Rows from block 2 of the audio encoder of a small contrastive audio-text model, named by matrix and row number. Rows with one number within an expert belong to one neuron, the router's apart. Each number is 500 + 40 x the weight over its row's rms, rounded and kept within 0 to 999. All counts start at 0. Numbers have three digits each.
Before each expert's rows are labels from the 100 clips, of 14848, where the router gives the expert most weight on average: "top examples" is what is common among them. Only what is clearly more common there than usual is listed. The data: synthesized solo parts of chorales (CocoChorales). In brackets: how many of the 100, against the usual share in percent.
# router: router (encoder.blocks.2.mlp.router.weight, 4x128), inputs 0-127
# up: expert up (encoder.blocks.2.mlp.up, 4x64x128), inputs 0-127
# down: expert down (encoder.blocks.2.mlp.down, 4x128x64, transposed), outputs 0-127

# expert 0
top examples: note D3 (50 vs 2.3); tuba (46 vs 8.6); note D#3 (31 vs 2.4); cello (30 vs 9.8)
router.0:506533502618516504458529460521529501577465482546505532514532525544449493484496448487528516450458476474481434501490509469428512540489571438589506532470491455498472513643493471510607550448483539541516478457461493380543475526484482514521511420495523494484481455496540439463497513488456534479495507543483492487508528533502508469502471445449526505527462516543607504450511457465519539516464
up.0:552527501508571472508490406473508454461463529525481471447398455529502469475565452539465478492477458555457530531488566490472534527482446534456513486435481510526580516522480522467477494563453466484523507477573501449509499579449528472434463485539535487489533489595473510619492495504425473516519517493512499595559473483474504548509569491518532436535566551532479491520542457487541494509474
down.0:493538471529552418514532565498514561463448466531589453471460505474502478505452549513558551522515527515492473495518507603479483555426475592471534466408496578453506510532495500466490475477508531518525500461412494502522526497475514568488470524528477481486532530465487498423583548496477501600455536526509525499497495486477470476485527466393548486539556500569473493569551485436495483470479
up.1:434511523475540559539550514511466446511504473420406541537431485493462513487478490506468483464481496510510490492520521521484489536479524462497496576568492532474506430490503490482468478509522481541572527594456489565498515557470508563490440503490548509537538573486481566543471516399457496508506483442518521530473553527516505442469561530598496419440438457439447447536464467569498467474528
down.1:509550509571616524490500455491491472560487470443530587413496506529483584434514495490482508489528520535476507464620460556482457464506526466439461512491455556525535443499444522543521529490515534489528533561477499493484569521523547514448457509562559467521520537449483547515500469428495547413480488512545531408458536476519499428473452501476525506459492489518455452458550469518525491504512
up.2:524566431420535493545482505549455457486506562518513526478483589489548519494486464434514564542541584543461490494617516533505494554458495493467556502468481487456502491482576510523468501468486557459487481472501542531497485426505524611575472508607491490585550524475537471484509446489494565469484488500502550513520478507490442488464534465464497438456481496509429479463545530459498446500471
down.2:513537439456571491480487498451531488441524510475511442482515425444497490492518466520522507566558548437587499495506452527516490647527508527463519500511458519481563484505440541469466459497454576524544484500521481503526488533534493505505520516544416481433490524459584437547451481516524524533512489426506504473508426486481500476482570407490463556499581520545536477481517488424498465519459
up.3:550591522475580393518478507470502466557559509506488500485536520522556451506508547521527522563543572483526504478558555515461496506505462497502492499531469453469517478483533461460509536454463483441462438426499523523555472480548487519515401526593506548524490480506567450542563482473541525461483439471529492520553499456585517526485467481539533492456533482488461442525599427475515437514520
down.3:552488462463525569579476430478517423481578464463496506522516487447507457517484476494434557518495504443514488488472519476542552529540497465471553518489483456509527540513469548452417443507489575529542485492547500507454504495525498476523529526565423450396513595483540465447452583540476529540558455461543463484548469522488416516509563463541450539544509456494435496519520505503487465488466
up.4:433493428519474517530579468569490470487451569479403422504473537453467483538493447531512550560444446495534516462502528486512515544467453484519517522505491428512503504465539513518456453555441443428393584510539467477466483506492473506490507472505550492505481515520477609530511466554495576547477504515460437544436510517475472435503531525466510519488511479474452513465463526477498528505599
down.4:567515519529493559452588474498510507501553504534409489481494450443476491528526477569477523540529499530551585490451471496477553559467498466466551494521469508505499484446505447516471478518500436464447506529588516567494513524553469466434545460495501470515439497524494457498539494534508525520609554433447456472408431512467487546562527518500457557457605499496547486503515449476532481497527
up.5:469494515475515525438439568506533506454483461542505486524441460429521514550464549571510469460505527514508473521505545528562440436440506536501551488514447556420540377461534529521507451448496505517519512534422497542440517486499541568518486582517531492505488565536485590536536559476470548564457475543522440594479534494507502485534494523549519489488441454466489459532529521504514498493447
down.5:534427507549463493498507518574497507507480433519545522555476513449540521467441554461498459491538475566478545515502495468472449461492459517486493510431469487461486514475485493553460438475432537488497535526453510544479585469566507576470487440569515464499548521449453577400491460524459561471480522551501475558452445490476464470501374513496481463525491529525572547477498543516429460503488
up.6:564531454507502534496532524540468450530595528494507475444493516502591439498518421450511544503529527485467495475486518443571537518475472458479471554496502502491481471452541519485413448546517532404487536525525453472517506533516493530531479491577521465519473586531520505537492509469512488558469484494539421504552491472538441419421490467470498423435454464467463423563545522497488466540566
down.6:522490498515643499507454567416539443525507431517512536463543529504527547464521499484501514524489546480469445515481517501531530604512531481476468457482474491487480519534498436452507521483483561490567458446375460520502585541523475531510479572518472460435524497490567458467443570562500497493439525478538546493493523496520492538538481430478464566526486540528507521500528412533530501493505
up.7:479600478348562449550460510537492481497481499507519496478483505441471480530492531572469588535497548533521522454571429542504468501512509572487518513467488490439551463468513478523368487464482539468499517548483511464509471454475513529577500502558528471553532479543465504549540486545521547502455471532485521495502477503471507520466581478458490503399522512531494438481506481431517489535535
down.7:544538453489492504446471485487511503481548458473448545540505454548510544431540538526494533541555506488559476419498518476505583602494556504458464547508564526442544477499494513458432440514460535514495517489532434527501525484508466493452495496517448480498469508541567442554524580564532532506542531488499498431468386504506454524482520452560432525497592515536515462522523489442464456535449
up.8:455482486506450475532473583504481538506507486561502501427433480491478490544528463528560467425524539572546511541493536483491530470418537557546479484498472477498499436450490544534510476490506497430479527498477573538453530481540590518492483471593521529519484484509482519528511483474506512477466461530534418545548542533519491364461435523536506435536519394530464447463571538496519500510500
down.8:572541565562481487553509483402516493492449456403472505474514486501497478493463547432517508469482586519543495478510550477473460476549518465539506481496445432525461503479466412500529501518575482484532545459448452546492592455504468532532496547540493560504496574475588508517443461531471488473533551500493485495449502435480563586490511420436470518466507555500498489487485480579499486522512
up.9:547534485509554447542547463529433515465460505549506452503567506529505482476482463522522456570452464501464521556493405477471511525511421486516535486484524503554468462527515490478550474586429564445555494507538552563408461436488550494434457492441525442536533465572471580459487526472539502508571500493446459497502485514451439514480425494496602469476524514471488531531485483514515528504476
down.9:490496509462506488492549493540517528503524579544471477518475518467483486477542521490474504499494499416488558489460532435424527503437462487514498522504497569465452536525434550529461488477519557473373483544446487424544483533484505531439510396524461460499520412508433489421551476518538554461529490494459508445560464468470489461467534524559520451495493458586444535455544556540503460470493
up.10:504431529532519540456612443527465484531495476508460526508530580368496456538472478481539511498489520495451527532521466463527495502509406472500553450434514466530530487483536504476466443505458508451485523505467486484492526474528496543526439522411528472485464572508513486413534473445453514578513496497548459472424556494484578468477561506530463474446478488475501571559510567494496551533520
down.10:480493496538462535456558582502479505439574536461518406499490558516556444499516471477483519453493547493481553507477477533509513528488427463479514440532521487548492540533447519525511495481492469515484496521632498494555518542475429468511571449513506476540529448532470446421556402485540522494538521463465528483470496486483513533483483566555498385536533449463465542495487527545524526508417
up.11:477568506500522473557551522522429451545507541518527504487510533546511452563526462535517505462542518458471470508516541456489477485447505424526493528481471484527511477436560489508518512454507516369460465431477588511487546509487520536552578493583506491490503496518525487506478459469550494455491470459551513612559497497491404476571535517575492463518471468517442493427535542462500503480584
down.11:546564480433533502532443509501504494426487455539477445430525458492495488512551477509516511534527560520551503459512428522409527597543449486474490512507469491512545533435513527506482471486462489452534536507506456563518509492448503534535482552476448504577452565512579552505438481540498448452498591478506513448492517445499550527555522462455534559440549546548464431466501469528557445479522

# expert 3
top examples: tuba (82 vs 8.6); note G#3 (48 vs 8.2); note A3 (41 vs 8.6); note G3 (39 vs 6.2)
router.3:512513554428469460517428552480387523474495501460495454404465441506534529502433522508516510471544522507554503514513529537550475490537444545468512455502522579506572469410485435506522526516527458444577466517533494591493539518516495529502428518514550546531448548512475475455496438482552440433473465499513496476476430522470447458464446552505538436486482506503453497562508545515510501481533
up.0:524546429490580460485502468573513450509523500532531528539614460542517545472516504513468547518552518457541431398498451526535468553464486475433496534469503464496491519530524471483516487409523461540459513524421541496544506453456512549566470481536475508534523425499521524482517555434512524462521444554513452510499547489482529565493460424567547531436458481444533462458501487464492486539547
down.0:483524508456469451465540539449470466564514463530474517479495477451500492509493469575484504439518491427550527483535491552488440571531438528485503501537554516528533454505548552511411578574491468525525469483588517511517524553575533452519443555451520463463547518437432571559464569482487534485435506459524492449468537470418457461442508523473520579465503452524478518529473471494504515466486
up.1:535458462497527513485593518516453480503524480507542507547435538495437435559505494505499583501439569511416540487526479463523496568497497495482431536465485486475504519498514557498426510529405526481478462391477453421468524496561533591483485466517541503514584474483528451481548502484442545455528541441504507501501477416483528547512532459516488449503554589489444517536549490495502513500518
down.1:521529504459514460489537496479520414475523439481460511581489494479476505429539470527500518474479464544509534509530489452412462533510542549496515520473516520500524519486486501518486458533508476529517526485585499499483511527550507503468505447434435519528542461501455575570524443601499542459536538478510444516513467501520526635539523485490449597456551464518605481436428472477451439506484
up.2:560497495464506592488497462503510509528470458531532552544450518505420407548530508540543540480471557561405480471446560461493568524503464526485487536484510424451449520504518521494488534494496596553490476475541494495518558546479502477435479510493495507470590500453570447484543523501448501464468521436535465474550561499509487470500568398496547537499515521495424537504530452549547483502464
down.2:457478559513535419463495518510540458489475520481545523553446478466473583448543465535446521511487509498592445447522490475512480499534551465486496502468453573478471505549492477455499520437469559569474483501462557457384467487562498520527418527481459489435516497511450461477557552547418541524566487471486493512507480510509539531540492498547493545429500510542576524573483463490422481520463
up.3:455470531532522478546525521534608498472458481526515558529562554416450503579549476540538463561494555490434528415483531472452469469491566526590526528524494493447478493445530588523491483541470500414509495469498507503506459463475522465551456401557462480520491477507436545470474483505471515600457521480508447522490473489524532556504534520504499423511452474531423503498495463490473487472504
down.3:450481520576529504538434523557486527483473422416485453490492560475496445562465525527542501515429517545549429570483472499546458447474463514456469536496508396507543570477490470508543500551514508532469458447472468466526492555528512474518484555483543532503526505448512584557498499496485468510488538513530455445512546543538569496468470454420454584477503433478518537474425516515499438482537
up.4:460464495486490512472492524548507495532487484535510513567493559493509428456552496572485478490505525448515532505456504488407581478491475425582499542539476428517553434475525553431472489542447457552511600495563460509491474513495488467519502559554512524466438489524522501554526532502458535527505493478416484516514622506530530466568472498499551488517486499443477454535510421431461541560511
down.4:495509462532541558464545503556518523518552420494538550515579471519520590509527508416454470512486478499504541464501473447487526409468555451547433543493484489495494423492507499480483526478508470458459452522428457505498505479497411503487484479486495520492482477534422565561477539515530576515540444493526471406377486499464503547514524538500502512475479508460580437470435434491473516501518
up.5:525537464496474498429578520467483507516570515494566569505449515517491438519482442519517518532498551531538547406548551520442486524466560490426511572506485500538469446491540522496422485453486483440482497467434567463537451451524494599567438459481485517459478474522497487453550473424487569537489469471522474484493514545479472507492526582527461483472497557465515482534514488508474494464611
down.5:522500500528383558428563507476419491484521491471500484588436467524442504518470476572521555445464541534593536493492517498464543542487481506478503493502518459464526568492567535452477510500501450548451527450591520506551474528481525496506566514441473546434529499539491471523510470586502458478555549487527503509533554514481584528535521529452492510482523458475505467442442491465475452559559
up.6:503497504564514500440552406531576548481470507563429491530487509555414506536494480494478496549416447502532515599510526533498520463432511522491500557479459508464438475602481530429573511527538494488501517543451479494528455461434465516486502456426520496508494541512405525440537549486509476554490489533474493521434515513542481467523493520544451534545500441489548503435532454479473465506560
down.6:462460500471519409527582494470489575472476608485546417544463480483529572493452521453506510518496471512476485497508501533514465513493504530494538439464472448514448526543485480458493481528502528512473503433453460488499494533438576469447420489503407470526570469502502442439540511521513514518493567528514545552578505442515559548527497476530534468583571556459540449532531492521475449524463
up.7:492495520536552602478482457494439483506465494440503485436490484460464512476520474532432493538435517596460523478449520420425523489480541473484454524469509508522504467465481574496530517576509585471431479514449512529506520442527477529441557453552520451553559497500489537495600525471502518496493528517523544472574460493571554516497483448525564494535532574535480566451505518544542446500505
down.7:437508481538512521500515512482476513489437518563473485505504490438519467420483530455548472482518519515505525504499534474479603511507502501462522474545564546508491541500538462506581496528521501518461409502530484549481451494453549525482563474406450489474418478556500497467564522498505491444499494422479533409540469474463536457470528591494557449476490584549530514572616510465518458487500
up.8:559522529482521543470508469523525452575486463495526531496530462533542450532500412492511491520531567446547429460547534513502471464577501456479521560566463446456450539506547530502426548464460462441457495511456500443550515481530490489557518472494503429438512515401511472519508511490523531487482467525521469420504536494524466416560507484533484623504489530450494558448533505522532468478573
down.8:511503499499516487496446481454525507566520490506514453437563490515538530515516560465435509479511546502558438447535524500579481446534466427506491431521496506444480467577473453535497524506537505545560485452520482543501595517553537421511504553502511527535536521517493454555505534541445461470522470546521533451448553525471553519620515417469444473492454538439444529525492445564509470538511
up.9:457481420516525485548501497505530476512495475539491541533502452437514485521546446505450528554575542450525500481512535510552445476515658505504510523546454491498493417490569583522447519588431471420477518526520464496413496487486512512479468434456500490520521494509483535445424489548534570456512457518476508449501532464525489561517490503490510470514508443562469530439555502573508497516510
down.9:517544504571486583490543576505524502431493518501445440529565433540480452506493474498433474475470507459492476451510469472464431525514515492465471539542468538462468515481488532459484585474534428491546497443449520469534527527454466492564564542431568492489437521535461482511502521513486466530580459554480490525486574512484502555532554473495480602480431538495456543538565547519474549442507
up.10:478499469500495557487500528533563540524502562516476459525474491410508513543562539524484461533531568542434489490481495435542446496465553499549508556522512483527441467423501487544548488528491487445468496499474500481452421464472439511515461445520513453474428492548541463510510503510509506506493466584567449534540452498596476488532470533572468407577469502508443502465591493558469438477470
down.10:443476500558507502441459538544487553597416595524430470539521467524527490472462503507528460442484485529483460490472524492437519487466418555512513538561525527442461617521543443489531504473503447564468473506478508532541481519493486496563413527488522487513456577456488538548452507542464498502459477560480510496549534523491536454508499585503597454510526534489570510515480481503511488495451
up.11:524528453481475446530469525459517446440479484498610583506521562388526498457553462503559447550534512511526539487539387480447512527453489496463527447466520481541533429526541560504506500467489532488516524483548524488472495511507554440471481516526451530544607504507467409515503495466507538491583537509391559491525482510485516511520517527476448525508523431507512509505440539511514524478528
down.11:461483491529518490464433501513513581375433453520548535509524494501486478480559534490499546507575542502586443517553449544442500498530506449511532561497452531513547544481510572498570469445486548531507487501544502516439485448502539524519591428466512448525576491496483550443475540535513506504486512420464514446502496491474517482528481515424447531422452533529525530456461452497490479512567

# expert 1
top examples: note G#4 (44 vs 9.5); trumpet (39 vs 8.3); trombone (27 vs 7.4)
router.1:506507533443505550594494545487495511507511489517515432491499450466503434518526591455493465543522530461420545508501500550498473497543479508463530506550491448406485447418539518506423507526500479539457507473501530438498541500512521489544460514463483498560474487526499593563562517473483524596507495457543469509503541440562566500504474516521464582500541511429449404457528475548472464457465
up.0:448426579577533495441480555526513500494511477458483470501538593483605488533456496438538527435463473534535528475473493536540575457568493486512465511460467506558588544563474484464555529458524532523518502551484485560465475517462417518505486527477479448468481494456533498507494401463535520522464514472508461442518527514521580482505517500528489442470454515440518500478493528522488532607541
down.0:447492446575458524508568503525438527500503509495503494451428469514531530503492481488544440488493453500510529518499512487462538439516457568619477482491561460505543488564598466482533535510499467556429508497512482501471448540409511511584518495511511497468437579515485446447524506410580483499480537514530457474488537460468535499541518539528544415523536450448566447502521528505497544517531
up.1:502503478532479498460521539493469512487484519512450495427489459545466454487528511436549527519557469539535491518539541531541500466443467510465476482464541499587542532434480444498537427522552494473520455548529494559515497446422451518467451485538459510524487524592492431491502461477652471538493478477540448475498547561528479465524525610503493429458475471546476516487500486506464425565514
down.1:468556478556465487455580593478460576500523540494435484465485513511483474480524495455532585500558487588500514481581467518435473519458478487467511442498523527547546499479541472573455466519492493483536496576525457519508467468484496506484543488474524480539505515494518391549550456505606546537509470443508495443409476535497531446501513556569457478403523462499546478488492512535516485519504
up.2:541529449534497462409465585465502470524537482592501523522519461526587489431487492497489501470514503489582505467549490542581455516487513483502474494468539534554594506545457385480476510518600465493476472581522499518543444441441465479541471510477463523506500490543493433491502505531523454469534469465537476531506497545499554438471480563501480425476444470453550454488520498532495483562516
down.2:577496468592543571409494524486516503586537483526485461445525467599485554541550494448503535482457512539499535487498463461524534498488485489576483463449503590480568473547479488515480504501571539485513462535551496505527565443435427462522519452505556502504529488555519479438513470532527486521513497458501456385450515529492516403527550534478505423474521481498500484508493473539487541495471
up.3:541486492559529507471506545512551522514478506478541497393507457502520528556437551493573522451433499534508461498520482464481503452465478518498508525423481460537562467555522458530525535366511510459541517488482507517542574498593396514579455462513557463489502509477487452475546473543518522472494473578511466511472503541465489473517480470511499462508375457476539517490491499486570459532545
down.3:503541506498537469501520462504538474528522442543465458499538465549519602441446512447463544487588517436574469453475507554467495518542533472518469475513540551496515557503473486456455529468543457456535539528540465561488463514525518448478477548455490541547445453544575505485480457504534480486524477468467552529483544483439524504588478562523611499493505509493558475526514424523556448507595
up.4:470491404507566480546512535502443505536490461478534495426517575461531489500463457523561548490526501539469423502524468491524457478492477542486541444492512460461507406505551509535540523496532568487486572509565538470522475564510505501577540567472494500469515508426507449561509608504561515545458471516479510424462512541444457440458480487527506517501443444568510473462508455470563513439492
down.4:431527528489499494496440485552471493470471519406515485493471446441500504521476529555493527473548458511511530502465507610499520505515491543464473535531585496435519503453525494415497479470476508524450536468420519482457423529534574509486441565463490495506531507532531549539516512503417462555488567558477495504491502505432543502456549496431472604464543528535518454502419506544498432456544
up.5:477521560561461489466511481470477511461461558540597524475483453561481461449529485446498493514545521486510485497509513475451579470539505573454488469493424554489532466568541467486531513493527535469557491535467444543523514505486519459472586456487516575492557615523468466503539440459483488466532594473474556482517461506539568464540575540408463453501489501533554530479478493495461507456494
down.5:490515483572544448487516493506474534462462550588517490492418553547478497424595507477499472506545476493456463521478506487450521515477515537477545463409429570470439517554490526458552483508526573477471444483513509486513485514420571569467477469542465417458531492516441471409485533464500525520489506439456498488560432449519522472497491545533556440535460509542525545542540474524481507495461
up.6:523461502506495460540485545525528489533520468488434468468545522510546543574456530469510562489565562483495465510503485494476520486441498441509552456519509513470472554455583481498516432502493541495476464414598570461542486464541482529463494465589491540504448469514535463522386477494604495507503456495536484508453450527506406544559442495535413506509518483478482496484463437507436522517515
down.6:456518488617616499540454549526435527491475414488523467527557548520568569459503466578525456444524518491480457518505449493474493506504399433442488439555536519468514573530543486463509473437503503555488507460478509489464483500599512573458453529517510482515536472474495546539414501464483453463499505489480517457507530476467509482497485520549522516449480485512525504537472464558482434496539
up.7:513439480530546513531515498498535540529559480549461477469542567527511520578494511464535542440459534446513525469461544471485510508358522439525541488486491474488481551474504494537466435486513530479478415480552551526556482492558474525458544458602496483471485455495527486541359488523479527459493468481528493506465450530543452521467488445544425521532488518546478478511493440510502594522499
down.7:442470505466586419542459529542429483501450439518495509493530572492512549401516456514556480482524504525527445501535509512499502486438496396443483510536528499525435547469510429515524490531460559524503504526507557510459468479578536581473444502533430492493490503465497517530464495473486482404474456522542540514503428465515501482517433517576545465501487470551563528498511443552485433539525
up.8:503441413477497462476467555506508479502468461508511489485539488505537456516518518580514465412517464514406464530473512378553490427441506578468473470472408476469503420528490496508534489493531546502505572549517477496510523585541548522500503583506537482499528552544480470555488479449564519501462493514502471570535473542557467464465479425562522506497464427524477535505547511524525460530506
down.8:418476509479472422489459556480490519498495516515513428439506508456540513541537521584568456437504501448483509509480538632484539494542451517559506471498591526501590569574553476463486508476453525492523483524504544485515464500548500439507486541460461477462513527499530555491540546498552446568502530465501528526547516521453516435475535525443492570490540500476510482534491421501535424515443
up.9:496487478474530511476506447523530409464535495558427481479523537453468481492492510533455495498499516537515521532476416485516522451534442462435508543478525514522472519514447547538533430488570463490571522597491470503478494514464554447515471521477526529434542581468472525481435522458548500532458518571500541495447532505433453539526625533591438520540419479471454537526488480535501477479505
down.9:461523493493500473535469467498471460484473558441501458494470481476488493542466485493446561482525415513493502517473500512543477531514465539486574511486530556474450525571551455425528515488486541513500484530477490452430457488455606469466467562454476437391474500584430462443541578500481506505538495581479497527539558573426432504516464498545524513524429558547541473525491543520519490509510
up.10:525523440525530498488489581483511462507523524466538497464537490545535489531479464479528450475518554438501439461457547491512423441500476489476468492549474397502559523567501537473506551396488471508472510486475410549538532501515393516601508543581488518526471485495493477530538527504495507489480449544451522462526522493520490512552493436478568471538484510416528479450603457503533459489551
down.10:493483497535578411442471530478514499541532502438523501464515503453559485486467521563461433443496475508539462488560552556507432515530482509519482471537535591500539531539461479462442520469524478505418491435491516528494501542521521447436462546519542478539538399509468571487486534551466497490529519495490556528525457463425501500530507450500591555451454556514476493581449503420490459473488
up.11:521531470468484460493486484509507432440540533466519588497511492458515581551441507494496531501480528447444518448502459509496563374578474508477469487473449544539507561510463503539516514500434508429592531534429441538515509520505521551518539486542557533454554567499475517471423495444487545460516537518491509573445551496468503548528482517440494431550521490452508525483505510520528445505576
down.11:518455459487494450496455504455511490448525525469504480552486532598556516444529525431432494438535526424528438467522517499471444461560369510474503482472450536512502514577492471418489521508522525496597522517579504538552520517448518498469527499524460525471566479502472502487484516533481498460460491469446524496531528510496443498470509451458551495515467540501467497583487639489544528490478

# expert 2
top examples: viola (81 vs 8.5); note D#4 (42 vs 11.1)
router.2:491439432475480527424539453526565412434487536490495557546517566441514532540543463548449509508505483549570480476466489461555515486441543475449514502489478491573446582488488550475427433517498539463453554519505499510457497449471487498455535523497453478440585475498452469497407521531469522442523514528489530521537499515468509561532599484576484466501449492498474545493484479487476507558540
up.0:499459521554478513467572442511466500472525505456486487515443505468522436566485463458533508475476507537443616529502486486459398600429491532588533480530556508533556502470506504556401520556523533505498519416509476456525516506530497454499524490431486431497440490416518535516541478499494531524542493478506441495477480481457482472469436471518497446510566502537457511527471547488584510510550
down.0:506466528567474539505493505570575476435516516525555541545530474451485505462505535561458423472528524558508485525468434464471546566563554554508547423504506524484481478472509534539603508480498527531507487474563479408534503511484501491481495557500471466457529446502515501523458511519487539523467546539457584483573475510492481574498531510515494517509397465584487537504435449485441516430456
up.1:482504548521540507483542472490486526575440472529498355495523522432530515443481556481531491552561487482457527564490539458512472598472493447500471494502457408481475420553488450492476497562461447552543517486505454499491537570492539569474432507493510536515455556516512493503574504479490486495536547495516493467483476515475519500526496502435538500533530499543550568499543611484529459487430
down.1:538467529554484540452558458534572500488504476488512470513531478485548455510500546496617480501471510496461535517474546441531489485484556470520451480457486463473520506526427498534550484480473439454460548450487525430526524505495472543518544474514565420503426524511603492557537421439524505537490473537517474504480486535495564577589451474511490439621494491511514460489488446474548473497471
up.2:438503609567445501504473539503498496548469483521528413466527438530512528464467528497512445507569501479454471508517529504454501443617562579578482521505426514494465537535565487494576573512512585481568470542479561529465514504481459510505493447504501466530492593491518529541514547483514449484477527531518543552524479494507467463520462560465515505442447507508555512504506496493538450451443
down.2:464523504521537494562526500467532539516458452554561436491443507514488501471503485451604528496520478498508516528479534547463518500555522565488519478456447472464499491522510446495477522445488568518511545431465487483518482521462606542500451548474475492490505539530593459402594419484441461560426473496479452559530505492452549474556507479445525437577530522528457521504547513506510453466511
up.3:515464592518500495472538444501554439488433490475527429425493485465529518524488417482574489469559501472458562598459464459471463499512515501556470536431477475501563530518545518520587502515474516520482473458492465433501464448457488531525520503570587475472478533494577490496517411463438487532523560497490480483490427479486532518531428473432523508536465497562539540482483460457505458482526
down.3:506427527500487530496569433568492563496511544538532413477511525435516437503506531446542501551520495484506522557458494532511503481505478524536473432441465462542474599503477533537567487499494470479476525502507501479499474513417574504447499493552493483549435477537616518430496394465502526519513535510516460494539495466456582564576467492477539455558440465502506534486501470527537481530534
up.4:555540504519456477499482567476471535505488451511540493488541485506554456452518461464512563516483523532480491465597499493527539518508529494501507452471440485455549462454499413505460574533532476471472488496473485469488509476524527542633511487510506576587481477506503400474528399490479510459570494425561409548514501535506519489496452468466477399456539543495488504495507563542513484459508
down.4:513536467483601553415386468443544474532476485502497486520574395564436524504557518508478525523495547583539515524496436469520502525536519495501543568567422518458551454493461528482510567479557515461539486461468593501469523488472502479543498469454495520504504525484478538488422467495427485465480499448478429502472486555469489443480499468422500553467491467510480509511523497548480521498530
up.5:513552516574558528467538461545456520552531459466497448476476505526546513499495497415557565492581504412470479501458537502466487513600490531506464586446500519499467472553519443542497486519529590471580410512420503575539490541526486521478477464505529500525499509502541523483505499417481514548487481512500498436518465476561545492455473499488485452524512511484487442488585474497510387510522
down.5:507492502518525477489532502527493581478522513586467463537485490474492460453548433482509570489620521436509470492502463462496578596498535547457542493489564567506466505491518525518545453479494549480522430518477541555507498555484523530393509476440401487499477493506497434427520541536563512457499468481451538446540485535486543458509506563518498517489449513523496542540545444417480534499505
up.6:478525477455449546555480524570476496474494449526539587491446521531557525497470528512484482459452500552444479454522464562485503423473406535510563561511530461474482438475521489508475520475485492509475538494490561530454551536615547493525466499462509432555538512491491516462509602437490468478458520487521549545542568531464415476474493514564541476508452455437457496463480504488537551445468
down.6:516506579545467451530476543449490554536451498571493451487469549569487523455479481432492563515498528490508557499505519503471447490555503489570505496497532550443502454537515470472511583537534519496506491504449440503511423489488508419510502494560513429527505429554496472566600467535516521508485549514552497446515446519586492493476376488466509482535548533565503511571562502528475509464525
up.7:536491527495621440474466478515432534538525555514482508522458495521502484476515510586495494492461519513488531464476582476456514459479575495512482464485452472468476502427484454489465520553492494476460465474495455436489556552603513538498484427507570509536475469595512495537501397446488552441535496489509465548538472474600433503492514430554522495505511494472406519480534525489527476469483
down.7:477431548501486507523522468473569485546489504428517450475543398570481440533423475427501460486521530441529493541439533527492524461451504501555459549483549485514571521475449474432499609490513448515479503493458496527504535561507476518563465576480494474488450486487500480490539468495443445520433488477531468527512436499539521471517453451426518525599521556519528469512564523527540513475547
up.8:486536517461590482546494558459485478504518573472455338506500474487491512507486498546467516505457487438511543456535544547465467451535574537499485481494379537478515493450464504496421531465500480467487513551479439458523541585495500521482473490495527460543449502591448524557537439484522515518537534523469505445499480441567488520503515524478461480448493494491449526516486578552498441480509
down.8:504492509516554498555505510421482507422551583435522378491529390535481465509512474485460450476522507409459528521498516496512451514525506532580421550467443553473531488515451486390472597439479491508513496528489530487549516532437541511514493554493490451482462545486453485534525491514494486521557468497492486482518478498488471534499443471494541523560485530501512504521586510550523545422512
up.9:516499486538636460473502478528483504513559528477476482507560463540498563519452470503505528506445529468498517504538484486451540504540512490549528509451440529441553456513585495493524514444480543437514468492459554508605463461512471561524388520547505542552468488566495484463548508449516571474462463508486489471423528473482410511448507488495519436482481505502501490477550521387455463491488
down.9:451449503474537525440500443505485430549522552453555415475453481415465520464445511510573519505507505468524466538486515535535573530554557471491561542510545534474473533449511525516503513523474495537475529500575535482421499499519496551527444532482362491445505535543543480539521479563496504553465530446515520486573464464538497463475505528443553584542581501560500506496501483469532475504522
up.10:496469548571497551475533430468456462449525482396482497488477461498548512483465473367533541462452517501448527537478530470567440489422464449537438502537571484451533495440554466554533494522477482532497528425500510460491487485529439535579493515511608541488490538470519476460483519510527529500470471508600497480451507479524478559555470479469487567553511504495524496459473502445538498514496
down.10:552521507412487511560457484530491493547471527557447460468435522436533452509485536484540514475476461561516526442384519488463541516520433525430522516502569525495482515474556481522523453563471481461492406496464466539479490480491505506470539527509534481520491492517518532436520463466466500460456495490530492530586454490541468493551512532605595503497433498567427535538495521586529501453521
up.11:549486502484438463519414556520514537533485479578532554460516532557552491437497467504476486493491534495491440480529496532558463498473486518482474512572492458478475503526557478515553520530511533521550499471557531504490543523540521515506481467541476489549531522481472524537469587467488494421468498504531489484510572530462364455478428439462565505497466510523361496399499453542551533515511
down.11:445461466552485492487543528484481524523445465515479527514470572508466473505531516400552579535528524474508521483556497534426458539523519537545553481539488481528529519535511496560489598494477547468501515467498432515483492485499487509485520462495452505592494406461500500585568418581456517490529536459452506431498474415460567485513424539442528475552549541521511486443482498501525455457495